python train.py --model="image denoising model" --dataset="microscope photos of single blood and bone marrow cells" --crop_scale_min=1 --noise_std=0.6 --arch="unet" --activation="silu" --blocks_per_level=1 --block="basic" --init="trunc_normal_002" --residual_init="none" --muon_scale="spectral" --adamw_lr_other_params=0.00084 --epochs=13.2 --warmup_steps=1200 --adamw_weight_decay_other_params=0.01
Rows from block 2 of a small image denoising model, named by matrix and row number. Rows with one number belong to one channel. Each number is 200 + 20 x the weight over its row's rms, rounded and kept within 0 to 999. All counts start at 0. After the name is the row's rms in percent of the matrix's.
After each channel's rows are labels from the 100 images, of 14976, where the channel reaches its highest value: "colour at peak" is the nearest of a few named colours to the mean colour under the peak; "responds to" is what is common among them. Only what is clearly more common there than usual is listed. The data: microscope photos of single blood and bone marrow cells. In brackets: how many of the 100.
# convs0: first 3x3 conv (model.mid.0.convs.0.weight, 256x256x3x3, each kernel summed), inputs 0-127
# convs1: second 3x3 conv (model.mid.0.convs.1.weight, 256x256x3x3, transposed, each kernel summed), outputs 0-127

convs0.243,096,172,203,177,171,226,223,179,226,222,163,234,198,195,173,205,167,187,198,170,190,185,194,203,211,194,191,206,183,229,166,211,217,211,220,193,181,189,174,201,211,218,170,198,218,202,227,230,220,191,140,211,166,221,175,199,206,203,188,198,173,191,201,227,198,202,239,167,212,217,224,192,193,190,199,156,200,202,181,219,192,206,223,218,231,220,185,183,218,185,190,164,215,235,215,218,237,184,177,194,210,192,233,198,197,189,215,203,157,216,211,180,179,193,205,193,180,212,207,217,197,178,193,184,209,214,183,210,219
convs1.243,101,198,192,207,224,179,225,223,185,215,234,224,193,217,194,211,222,197,204,240,202,217,226,201,204,196,215,207,241,193,225,162,185,221,170,211,218,207,213,192,174,232,175,188,193,226,182,190,214,204,229,209,235,177,205,230,208,172,175,177,216,208,215,175,202,167,185,224,199,169,176,217,191,210,211,234,200,245,234,240,195,178,178,194,190,195,169,182,178,212,203,220,206,196,192,178,199,204,244,215,182,206,205,197,208,205,257,197,224,208,194,207,216,215,193,200,218,220,194,189,180,206,200,232,213,181,215,201,211
colour at peak: purple (68)
responds to: smear: peripheral blood (84); cell type: platelet (60)

convs0.204,124,189,196,200,197,179,202,226,204,228,210,166,196,239,233,193,219,204,204,228,186,196,194,202,181,205,218,197,195,196,184,179,186,227,172,188,210,177,219,210,209,210,185,253,186,183,193,232,225,235,188,224,205,198,213,210,261,206,192,180,200,225,211,198,231,204,233,187,168,232,160,170,210,257,192,191,206,174,215,218,212,196,203,199,198,158,212,201,203,196,215,191,179,173,198,206,226,195,209,204,200,206,146,191,197,214,151,198,177,190,185,194,204,202,197,189,225,169,192,211,201,183,188,234,215,184,228,201,201
convs1.204,118,221,219,196,204,203,233,176,216,227,194,198,156,189,185,201,210,207,229,209,197,212,191,198,216,193,188,191,203,194,240,216,227,180,174,200,173,191,207,193,183,182,217,120,206,202,211,223,204,169,202,228,219,175,199,228,137,186,199,210,204,233,215,205,182,179,228,210,204,195,194,212,216,176,193,208,183,205,191,181,189,208,176,185,184,201,157,191,201,220,193,184,213,179,207,181,199,247,168,203,216,181,215,209,186,181,257,204,188,219,217,204,191,198,191,191,166,195,204,202,198,186,191,236,213,229,182,221,202
colour at peak: black (34)
responds to: cell type: erythroblast (36)

convs0.245,098,215,217,220,198,185,167,212,154,148,175,232,201,201,201,191,146,205,201,177,177,211,188,180,194,224,193,187,166,197,193,174,201,222,183,214,187,209,194,216,226,196,194,192,202,212,202,212,222,175,224,215,182,199,194,162,163,226,206,191,167,229,222,190,206,211,198,212,178,192,230,258,192,220,199,195,204,211,199,207,166,202,157,212,208,181,173,192,192,177,198,178,198,182,222,187,195,171,178,217,171,172,210,179,195,212,161,174,159,202,201,206,217,196,205,187,201,168,182,190,214,175,192,217,237,199,212,216,218
convs1.245,102,225,175,239,188,234,173,196,216,206,192,161,182,168,184,262,248,169,171,215,176,214,189,196,200,185,216,203,201,199,181,219,171,213,224,159,217,170,193,176,197,209,217,210,214,197,210,211,145,186,208,177,197,201,195,221,188,170,192,190,204,176,197,187,203,187,188,219,198,185,198,172,217,220,199,181,202,198,216,196,198,218,209,186,206,191,201,165,195,201,196,209,172,218,160,242,178,179,239,183,191,185,215,214,187,200,213,266,200,236,181,201,186,182,172,190,194,179,176,197,168,181,167,190,205,187,189,220,188
colour at peak: pink (39)
responds to: smear: peripheral blood (38)

convs0.153,098,182,188,214,160,198,223,223,195,193,192,269,181,199,201,221,191,226,177,193,188,231,187,225,181,174,191,171,189,230,231,178,189,205,213,203,202,181,198,196,187,170,174,241,209,223,200,191,188,202,200,187,208,188,214,180,187,188,189,184,198,169,202,184,238,201,197,176,207,209,183,200,192,191,212,200,198,196,236,202,190,225,171,183,174,232,222,204,218,184,231,178,215,212,200,222,187,220,230,226,204,190,160,212,171,196,160,198,192,198,195,153,175,215,238,238,204,177,185,196,195,202,213,162,202,205,195,232,191
convs1.153,106,186,216,188,233,212,146,192,210,188,212,178,194,220,201,190,210,160,202,187,182,201,200,178,215,221,190,225,174,191,187,246,192,190,186,212,212,206,166,181,158,208,174,166,188,181,206,182,202,200,186,214,185,177,165,194,196,233,176,199,220,217,189,177,183,224,204,234,174,204,202,179,196,191,197,183,178,174,188,221,194,190,199,237,238,166,179,217,194,218,191,209,188,188,197,194,223,182,200,232,208,233,215,176,214,215,221,183,185,200,226,236,203,197,181,196,162,172,183,202,203,199,192,252,201,238,194,185,173
colour at peak: white (28)
responds to: cell type: blast (26)

convs0.136,092,203,207,182,211,170,191,212,200,192,199,193,174,205,191,161,214,206,162,169,183,177,185,217,207,220,223,192,218,170,190,186,190,209,194,200,203,201,206,192,186,220,222,207,208,159,199,182,169,161,223,206,223,179,200,227,209,192,173,167,220,180,190,217,218,214,175,215,214,185,187,203,198,199,207,198,198,183,225,182,172,188,188,195,187,221,223,212,229,198,215,196,181,190,186,222,174,185,197,205,169,200,154,197,206,233,153,172,180,215,196,183,172,194,212,185,168,178,189,213,200,226,188,293,209,183,184,192,176
convs1.136,100,222,164,197,214,172,207,210,210,220,186,215,230,180,213,210,223,183,198,210,206,173,185,214,215,184,199,222,203,209,205,185,194,189,207,198,210,207,191,196,187,196,180,210,219,233,208,205,217,211,197,177,187,221,172,226,173,229,224,200,209,190,242,188,192,219,200,187,222,188,182,206,183,183,224,188,190,242,190,217,201,185,185,224,207,205,239,191,165,207,222,191,168,201,231,167,202,181,253,210,220,198,214,195,175,191,249,224,192,198,186,225,239,215,259,204,228,199,202,191,230,205,219,144,175,191,216,186,217
colour at peak: black (81)
responds to: cell type: erythroblast (91)

convs0.112,107,182,216,195,214,195,228,191,191,208,171,112,197,200,221,205,198,209,166,182,198,202,194,193,171,223,224,194,215,213,198,194,202,201,209,177,208,209,216,183,199,215,207,266,212,214,177,205,207,205,244,223,203,218,227,219,179,193,219,205,195,179,196,224,218,176,217,193,208,179,240,210,196,217,191,216,226,209,191,237,215,211,198,183,201,188,180,195,185,189,125,203,215,216,176,179,194,193,224,215,198,202,176,203,153,211,179,197,190,197,183,210,202,217,136,177,191,212,196,199,185,193,210,224,182,208,230,193,191
convs1.112,109,203,199,224,203,189,194,196,211,208,201,229,201,200,174,198,212,207,211,215,208,233,188,202,204,206,186,216,209,205,188,219,171,192,202,203,225,189,154,208,209,196,193,138,191,171,190,210,203,167,168,196,216,201,185,230,222,192,187,194,231,210,211,209,166,222,168,186,201,194,178,171,208,194,210,181,192,198,167,177,176,212,188,197,218,231,169,172,192,238,245,184,166,191,207,213,199,170,184,170,213,197,225,212,222,213,225,221,208,242,224,199,205,195,208,222,206,189,219,234,180,176,196,201,186,184,178,195,212
colour at peak: grey (50)
responds to: cell type: blast (29)

convs0.188,130,177,191,199,224,195,239,188,167,208,190,193,181,236,192,212,194,207,205,212,186,199,197,193,206,226,193,196,208,204,190,195,195,211,199,170,182,194,227,225,177,220,180,184,185,183,186,172,176,236,193,236,185,165,204,204,145,197,207,220,231,199,177,194,220,204,183,149,218,200,165,184,165,184,173,214,204,170,222,193,188,202,230,192,189,230,213,211,208,194,186,193,185,225,188,182,196,227,159,200,195,204,275,225,197,227,226,217,185,199,186,197,181,186,236,208,189,201,212,189,182,179,185,183,176,221,207,199,197
convs1.188,125,200,177,225,204,213,183,191,223,149,196,217,203,191,202,203,222,204,229,194,200,220,192,242,186,163,206,193,226,221,236,201,208,203,200,229,186,233,215,234,203,186,206,222,215,226,200,220,211,217,231,204,191,211,201,225,196,198,203,173,198,214,220,195,205,228,210,213,218,188,205,177,196,277,169,177,122,186,192,246,230,224,159,209,192,220,201,188,185,208,222,184,177,229,180,217,210,200,219,192,194,187,159,206,191,224,176,197,210,210,208,202,211,173,169,235,205,181,191,224,183,194,211,196,199,200,197,211,207
colour at peak: grey (33)
responds to: smear: peripheral blood (43)

convs0.240,093,201,202,216,183,198,190,205,228,196,207,214,205,172,190,224,231,142,201,195,179,226,193,201,174,216,178,186,176,176,237,190,160,217,180,193,233,187,199,172,239,176,215,210,182,219,227,223,219,146,209,176,219,168,213,197,215,204,201,186,174,209,176,188,231,157,185,167,218,196,198,194,217,180,195,171,213,192,185,172,198,207,192,209,206,212,196,200,202,174,221,197,196,189,196,207,183,228,175,209,199,211,228,210,196,190,190,205,198,207,166,206,184,201,208,169,207,172,198,176,196,193,203,257,194,190,202,209,197
convs1.240,109,203,207,167,219,184,218,183,191,203,222,245,189,200,191,176,164,220,194,191,203,167,191,193,201,191,209,189,164,200,171,219,223,197,222,203,238,198,173,215,202,182,219,262,224,194,174,192,179,227,198,192,181,208,203,200,197,182,197,235,230,189,220,211,196,230,204,182,189,188,215,195,170,215,219,198,214,201,219,214,228,224,236,205,203,201,269,189,204,184,201,179,212,204,202,187,243,180,248,218,225,207,168,193,186,208,209,175,215,188,215,177,198,212,232,226,212,224,204,174,192,202,224,152,183,192,231,205,186
colour at peak: white (35); pink (34)
responds to: cell type: artefact (54)

convs0.156,109,198,198,177,189,212,190,212,231,171,211,304,172,169,206,182,204,206,233,230,181,200,184,189,207,221,207,221,172,230,196,206,181,184,226,228,186,224,211,229,207,197,213,170,228,203,199,183,236,170,179,205,203,241,223,159,204,170,227,229,206,192,212,217,164,234,201,216,204,207,216,164,184,230,205,196,198,178,149,207,216,196,166,185,191,221,231,222,174,203,198,175,214,226,209,190,237,189,208,208,194,196,201,200,189,213,186,198,172,213,198,203,220,193,195,199,223,222,216,204,221,199,225,165,207,228,197,216,202
convs1.156,117,191,187,213,249,222,194,228,166,183,167,210,218,227,208,218,193,186,214,212,206,214,177,203,201,183,185,205,243,192,156,222,233,220,165,185,210,186,193,219,203,203,181,194,182,167,203,235,218,203,207,198,220,151,191,206,225,193,200,167,206,189,179,202,221,216,185,228,196,188,183,200,195,232,206,197,208,172,216,226,198,195,215,200,211,221,194,181,182,236,199,185,195,181,174,170,189,201,198,222,240,193,234,180,196,199,167,161,240,192,190,208,202,208,250,199,178,196,207,187,169,206,212,232,205,202,197,186,211
colour at peak: purple (69)
responds to: smear: peripheral blood (72); cell type: platelet (35)

convs0.30,101,198,189,185,177,164,267,188,170,207,185,241,214,226,210,193,179,215,184,186,207,171,180,200,186,231,190,178,173,215,199,218,240,198,196,199,206,168,165,169,191,173,195,190,183,194,174,212,207,207,171,190,179,210,194,150,205,181,206,205,202,205,192,227,190,216,202,198,206,226,199,195,188,225,222,164,203,173,213,195,195,203,227,175,240,174,223,163,185,209,209,178,165,179,186,211,189,222,196,175,187,212,173,212,226,197,195,166,181,206,177,183,199,216,226,207,193,206,211,187,171,204,194,187,188,198,200,175,190
convs1.30,105,180,197,199,211,214,193,195,189,190,207,205,202,179,218,169,186,192,178,218,192,208,207,214,211,176,204,216,157,179,201,206,206,191,194,203,245,170,192,215,221,205,186,181,206,188,218,194,162,211,202,190,173,226,207,213,212,189,185,156,193,235,210,168,185,217,211,193,182,192,201,201,224,174,187,204,209,174,201,195,215,208,178,173,175,217,200,215,214,182,184,193,223,223,200,199,221,206,189,201,185,175,233,179,176,211,218,227,154,183,240,200,178,204,248,198,220,207,202,213,187,205,239,209,199,160,179,193,228
colour at peak: purple (74)
responds to: smear: peripheral blood (71); cell type: segmented neutrophil (42)

convs0.98,126,213,210,212,180,175,197,186,160,208,183,142,197,205,222,199,180,203,191,177,203,183,203,195,213,244,195,212,197,207,197,190,166,218,193,198,187,189,232,192,184,188,197,239,192,187,213,197,197,178,212,188,194,223,190,251,214,211,215,223,185,194,206,230,198,215,206,188,165,208,186,202,194,255,209,187,208,220,215,238,190,200,180,175,196,168,219,175,174,190,147,199,189,198,205,170,231,180,201,208,182,187,187,217,168,212,120,212,172,197,188,202,219,196,129,179,202,184,194,208,212,210,213,213,224,192,203,200,195
convs1.98,139,196,185,179,191,221,185,185,179,169,166,195,207,190,213,179,190,192,173,167,209,187,191,214,214,170,207,191,206,173,188,182,203,196,180,210,214,199,162,185,191,168,209,206,173,178,210,226,217,196,222,182,170,232,195,174,179,201,202,196,203,202,176,192,199,239,196,172,197,223,193,182,200,127,190,196,163,160,197,171,212,208,202,181,203,165,213,238,251,182,191,193,179,195,195,184,203,181,195,213,209,215,177,171,188,207,247,164,222,190,195,202,189,195,197,221,193,201,207,193,198,196,203,164,194,190,210,157,178
colour at peak: black (61)
responds to: cell type: erythroblast (59)

convs0.201,145,207,195,205,189,210,167,207,200,190,187,191,192,198,172,208,209,199,176,205,202,218,192,193,211,191,187,194,215,193,198,208,207,193,231,203,202,162,174,293,198,189,199,198,218,223,189,199,220,158,181,194,216,257,191,220,196,200,199,206,184,204,194,206,195,193,197,228,189,206,232,233,221,200,189,189,192,224,166,227,191,225,150,208,209,216,213,191,192,187,189,210,179,206,199,176,192,205,250,211,216,191,186,188,196,217,180,193,202,218,221,191,204,213,198,201,188,212,205,195,176,209,202,236,221,199,190,180,197
convs1.201,115,189,179,201,204,176,239,187,207,208,197,188,213,225,246,155,197,201,216,183,216,191,214,204,213,220,211,179,174,212,215,215,160,194,215,183,190,196,211,135,187,181,177,180,208,187,194,204,202,205,189,180,152,208,188,196,149,183,183,207,190,218,207,205,183,184,217,179,236,210,178,262,180,204,199,207,174,191,185,158,204,178,210,221,193,181,205,208,176,168,186,195,164,223,211,217,199,227,179,179,195,193,230,187,182,177,185,179,181,195,187,209,186,166,209,181,177,191,182,191,222,233,209,214,208,211,191,218,197
colour at peak: grey (44)
responds to: cell type: blast (35)

convs0.175,120,235,195,194,198,260,169,200,169,201,174,242,207,199,170,210,200,174,208,175,216,187,221,224,214,188,211,212,186,204,185,212,210,206,188,193,207,196,202,195,238,190,175,150,171,194,214,220,197,184,192,209,188,184,194,175,183,183,194,198,209,216,209,210,187,182,193,195,232,195,190,209,213,210,203,217,195,192,192,204,198,166,203,194,222,185,204,181,233,212,215,206,193,205,218,221,204,200,175,194,215,204,196,220,223,201,190,204,234,183,192,197,177,198,192,179,191,178,214,211,203,187,170,136,215,221,188,202,235
convs1.175,119,197,234,198,205,175,218,191,162,243,209,225,212,188,204,184,191,210,201,197,176,183,206,203,193,204,181,170,208,171,189,182,188,183,180,192,239,213,193,214,189,193,202,142,212,193,182,243,184,195,195,212,189,178,184,215,166,195,217,192,214,223,198,193,207,216,196,259,191,194,197,212,184,204,187,197,197,197,170,170,225,198,193,190,175,191,190,198,207,168,180,168,208,209,196,215,219,202,191,171,201,200,237,198,221,211,235,220,206,205,199,198,198,225,179,224,201,214,195,210,203,218,180,234,211,192,206,229,175
colour at peak: purple (65)
responds to: smear: peripheral blood (78); cell type: platelet (47); cell type: erythroblast (32)

convs0.172,095,240,178,187,216,172,200,215,152,221,229,218,196,215,229,165,201,167,202,206,213,213,220,186,220,212,188,198,212,233,185,214,210,201,202,189,237,179,198,201,237,189,235,222,208,191,226,191,221,204,207,201,168,174,202,189,207,165,209,206,213,220,198,227,215,236,200,198,198,190,173,169,162,182,212,213,203,213,202,223,216,174,162,206,195,172,198,175,189,162,188,218,168,178,213,204,196,186,208,223,160,216,224,206,190,209,156,192,192,249,183,214,206,200,204,192,228,222,212,201,240,247,180,205,203,220,181,207,205
convs1.172,093,187,226,219,201,208,198,179,236,213,171,196,231,168,185,221,177,222,179,249,180,176,216,216,197,204,223,213,216,208,222,224,200,198,211,193,148,238,226,205,163,233,182,213,195,210,178,203,185,184,187,194,247,215,209,190,201,186,189,200,199,175,209,195,185,177,193,205,222,249,190,210,224,209,199,204,179,206,236,176,178,205,185,208,228,202,167,195,184,183,173,217,220,218,197,216,195,197,201,169,239,202,192,199,190,204,212,206,227,161,196,182,240,206,208,174,188,194,181,210,164,161,214,197,200,195,184,206,210
colour at peak: pink (42)
responds to: smear: peripheral blood (43); cell type: platelet (27)

convs0.38,104,223,214,182,225,223,183,216,189,184,209,225,186,214,208,188,190,189,260,189,215,215,199,203,184,201,203,211,181,211,206,190,183,191,214,196,184,200,217,194,191,205,212,136,200,180,181,223,204,204,204,251,221,211,201,178,180,209,199,195,212,202,203,195,200,216,206,226,201,208,141,202,226,209,223,206,186,166,202,201,213,167,194,230,174,186,214,203,207,171,240,202,166,233,195,200,242,164,227,202,210,211,173,178,203,211,198,196,224,199,198,196,203,186,204,171,214,206,199,189,206,140,191,191,196,187,178,190,215
convs1.38,092,162,178,215,184,192,198,197,205,176,173,188,189,219,216,209,222,188,183,193,177,200,197,215,180,194,201,218,168,209,174,198,198,190,203,191,196,191,176,229,186,214,183,223,157,186,191,185,173,200,236,204,187,219,209,179,246,169,184,212,197,241,192,205,188,216,211,205,195,217,192,205,210,172,204,178,189,201,184,241,164,247,230,200,191,223,209,212,195,202,184,209,171,192,187,174,246,216,159,229,195,195,212,221,203,177,162,205,168,214,213,218,193,220,196,198,192,211,183,223,202,238,205,208,171,195,202,223,206
colour at peak: grey (37); pink (36)
responds to: cell type: artefact (40)

convs0.151,140,208,178,206,195,161,187,221,206,148,212,227,206,159,202,216,199,156,192,215,189,218,189,198,168,226,185,185,198,192,211,213,150,178,203,192,171,156,206,153,210,203,206,208,199,200,187,182,222,191,218,166,190,215,201,186,196,191,202,199,193,181,200,200,232,200,204,251,202,201,195,127,211,190,191,203,209,198,212,206,212,192,189,188,192,207,198,174,201,182,177,190,211,221,171,173,189,172,215,209,202,190,184,202,181,208,196,136,193,212,200,193,207,216,218,187,180,201,198,187,210,182,209,217,212,171,210,209,180
convs1.151,138,196,231,189,205,210,267,195,188,160,187,187,182,218,201,182,195,233,184,181,202,186,213,195,208,214,210,206,203,214,208,201,186,207,195,207,220,204,213,275,210,232,207,183,207,207,221,215,211,174,199,231,215,217,207,206,198,221,189,181,208,207,197,195,182,222,211,237,216,217,205,139,191,203,197,192,238,180,195,202,210,187,179,213,213,205,199,227,213,215,183,190,210,187,212,192,198,231,185,192,206,225,223,202,220,195,187,207,176,196,198,224,209,200,197,168,222,204,206,188,197,184,206,229,220,235,190,206,214
colour at peak: white (30); grey (30)
responds to: cell type: artefact (26)

convs0.130,097,192,194,211,166,208,197,195,199,213,209,180,196,191,176,153,166,206,211,200,240,217,177,195,165,199,223,209,231,196,210,194,220,181,193,184,181,194,208,198,177,211,205,188,204,178,142,223,191,176,215,177,194,214,209,241,215,217,179,206,214,230,193,142,187,214,200,176,198,243,157,213,226,230,188,222,219,189,207,217,205,197,202,193,204,198,201,182,209,229,212,193,217,186,223,192,234,196,223,147,207,211,257,213,195,179,202,180,193,185,210,165,198,197,184,172,189,204,183,200,200,204,182,175,234,200,180,195,196
convs1.130,088,169,201,190,186,189,232,224,187,191,226,270,194,188,214,182,215,235,199,226,202,204,200,219,183,237,214,198,231,204,226,213,194,200,190,208,223,245,203,203,211,201,230,193,195,241,211,194,222,192,194,204,224,176,221,202,227,202,203,204,191,199,205,251,211,212,180,239,202,197,190,195,185,172,200,222,216,200,221,196,228,198,195,218,204,198,182,221,167,180,199,205,223,230,166,176,198,222,200,208,222,193,191,226,169,158,183,193,212,198,212,226,185,197,219,197,210,194,213,204,218,195,184,238,189,194,205,197,202
colour at peak: black (63)
responds to: cell type: erythroblast (81)

convs0.133,097,218,185,184,199,184,183,196,202,161,209,211,206,195,194,192,192,205,192,200,204,230,181,197,177,201,144,175,184,201,198,162,158,183,201,178,174,216,192,193,207,185,191,226,193,215,230,197,208,192,201,198,178,199,174,200,195,183,235,184,213,206,236,167,197,193,208,212,191,206,195,229,175,185,170,160,201,211,202,181,195,179,203,198,163,184,224,160,218,224,201,156,186,179,226,201,212,185,232,221,176,217,192,178,172,209,199,179,180,227,214,185,166,200,198,168,180,169,192,181,212,210,207,205,204,184,133,186,176
convs1.133,104,222,174,193,220,208,188,191,205,198,222,182,168,191,201,195,164,230,209,204,220,209,194,206,205,198,217,201,193,197,170,174,192,219,181,219,176,176,197,180,211,201,213,202,219,201,162,178,192,201,218,193,202,222,201,228,157,194,200,234,194,190,181,220,203,204,194,207,179,199,203,193,207,190,208,171,191,187,180,217,212,228,194,202,198,181,202,198,204,182,190,206,173,199,201,176,188,185,184,250,174,185,185,181,209,205,208,194,215,178,216,152,238,202,195,225,157,261,192,207,207,211,216,195,204,215,246,188,198
colour at peak: pink (73)
responds to: smear: peripheral blood (51)

convs0.190,085,199,199,176,202,188,189,203,230,173,250,164,200,224,163,173,207,210,206,228,190,211,192,221,213,189,170,180,196,201,191,165,184,212,211,190,186,216,207,189,237,167,187,201,210,217,193,186,180,189,212,223,208,199,177,207,203,201,220,195,198,217,196,162,196,188,193,199,177,202,182,217,173,232,162,178,214,209,214,182,204,205,195,199,159,201,233,211,214,185,223,186,209,200,260,175,177,170,208,211,197,195,183,204,189,193,177,202,224,185,183,227,190,221,174,206,176,205,200,197,235,201,180,187,196,256,156,175,207
convs1.190,091,233,200,212,227,189,198,210,203,200,223,232,184,147,186,244,159,214,176,204,199,211,235,190,171,231,216,227,212,202,217,163,202,192,183,208,190,195,223,179,216,189,191,177,195,231,176,189,211,195,193,183,217,161,169,216,200,226,187,227,188,166,195,227,214,196,185,216,198,201,203,218,212,196,265,194,179,215,199,179,215,192,202,208,217,195,187,193,148,167,206,205,178,192,197,175,166,201,196,250,188,180,194,203,203,200,213,190,202,182,202,169,224,173,178,198,200,209,216,169,199,223,229,195,179,209,229,179,185
colour at peak: black (45)
responds to: cell type: erythroblast (66)

convs0.222,089,179,188,181,218,174,211,200,204,202,205,184,189,184,233,205,183,193,219,201,184,217,217,172,200,238,165,193,213,209,213,173,165,207,217,165,175,175,209,206,213,184,210,194,202,202,210,196,213,154,220,190,182,205,190,203,199,219,192,186,222,200,213,168,223,183,192,221,177,174,190,149,218,194,184,181,193,196,193,190,176,224,172,183,188,168,204,204,197,187,220,176,188,180,200,171,217,196,177,208,191,231,148,170,198,209,188,203,214,201,182,206,208,156,181,186,209,212,177,179,209,186,208,214,181,231,185,176,187
convs1.222,082,182,207,190,197,206,174,195,193,220,218,210,219,192,225,216,198,178,157,239,224,190,179,213,233,181,222,210,193,207,182,196,219,216,194,190,195,224,193,199,200,215,184,240,217,182,189,207,185,254,212,227,207,214,200,235,187,169,184,213,173,191,162,190,200,202,196,223,217,178,211,219,177,195,209,226,210,148,193,193,213,181,258,168,184,225,254,203,206,178,193,240,216,218,197,199,190,181,229,163,224,184,189,177,184,200,229,193,188,211,192,192,215,218,196,190,192,201,214,205,183,195,191,169,184,205,226,233,176
colour at peak: pink (71)
responds to: smear: peripheral blood (71)

convs0.49,084,178,203,221,189,180,173,186,227,195,236,160,212,221,176,201,188,186,197,200,197,210,201,229,197,161,182,194,213,201,210,181,222,197,205,185,184,225,155,211,192,208,211,177,210,215,201,209,179,190,225,167,217,191,213,211,190,168,231,218,181,232,170,197,193,183,191,194,175,221,198,230,188,186,189,172,202,213,201,175,205,227,191,221,178,223,224,201,226,182,213,155,214,200,214,200,184,204,223,201,193,210,200,200,187,187,175,214,201,201,201,204,208,193,198,214,211,180,212,169,200,204,228,211,196,217,161,203,225
convs1.49,099,239,187,219,194,217,214,207,183,216,239,180,213,217,179,233,198,238,225,169,193,205,202,189,182,210,204,221,220,242,228,168,189,227,194,208,185,181,210,190,167,228,163,179,205,194,186,187,198,192,169,194,183,188,191,214,229,202,196,223,243,202,205,192,206,207,173,213,231,167,204,205,199,209,199,202,220,235,205,210,173,203,196,211,183,216,187,209,192,205,205,200,206,191,179,182,206,189,179,225,209,185,212,190,189,184,208,199,214,177,177,202,195,204,179,185,183,230,197,166,212,191,205,178,176,224,206,203,199
colour at peak: grey (30)
responds to: smear: peripheral blood (44); cell type: platelet (30)

convs0.6,090,193,227,204,185,205,195,175,189,215,186,208,205,189,194,223,209,223,215,217,208,235,177,194,193,207,192,220,216,197,223,205,202,183,203,204,206,211,194,179,203,217,199,115,182,196,209,257,159,224,170,202,231,208,199,183,166,200,187,178,190,221,223,188,182,195,190,189,181,195,180,204,184,173,177,205,188,194,232,195,210,200,182,218,197,223,239,190,213,202,198,203,207,211,180,197,211,184,216,221,187,207,196,211,202,219,264,233,225,205,173,191,183,203,174,170,215,211,175,221,173,174,271,165,224,191,170,187,177
convs1.6,083,182,206,176,200,193,205,250,222,180,186,211,177,202,197,203,156,212,213,191,223,207,218,208,205,218,200,178,196,198,234,186,194,190,200,208,207,219,206,209,177,199,188,188,215,203,200,201,213,146,203,196,213,210,200,255,183,200,214,200,197,171,180,206,177,186,178,210,210,214,217,190,213,230,205,183,215,204,166,179,218,210,194,200,206,191,181,178,170,244,200,156,160,163,192,187,213,220,176,195,226,150,246,196,219,177,158,186,217,194,234,193,195,191,228,199,205,183,192,201,214,194,181,197,192,225,214,214,226
colour at peak: grey (38)
responds to: cell type: blast (32)

convs0.3,106,211,172,192,226,212,201,212,235,216,229,278,175,163,159,185,211,178,178,192,180,202,215,209,206,191,165,186,214,179,174,178,194,210,185,201,201,205,151,170,232,204,185,190,213,217,193,192,212,151,180,202,199,195,202,192,180,166,218,235,195,175,201,177,182,175,200,220,217,211,213,207,213,178,173,171,198,183,194,192,221,205,199,200,164,217,216,201,212,188,237,165,176,208,239,186,199,210,222,181,184,197,214,221,218,203,250,194,191,219,212,180,189,189,189,184,191,186,204,225,226,188,173,214,183,243,187,186,206
convs1.3,104,226,185,222,206,212,188,169,197,224,228,167,204,197,172,220,187,214,250,179,185,193,181,192,227,195,208,245,191,237,206,206,213,174,221,183,200,170,217,177,215,183,209,180,224,231,174,182,206,241,171,199,217,184,175,221,219,181,166,179,237,184,204,206,208,163,213,208,172,199,181,194,199,205,254,184,193,220,192,233,170,200,202,218,217,211,169,190,236,211,192,180,210,201,177,230,179,190,205,226,202,211,192,195,215,194,200,205,190,215,194,171,212,187,176,222,193,206,214,191,231,197,208,201,205,225,210,204,173
colour at peak: purple (65)
responds to: smear: peripheral blood (65); cell type: platelet (55)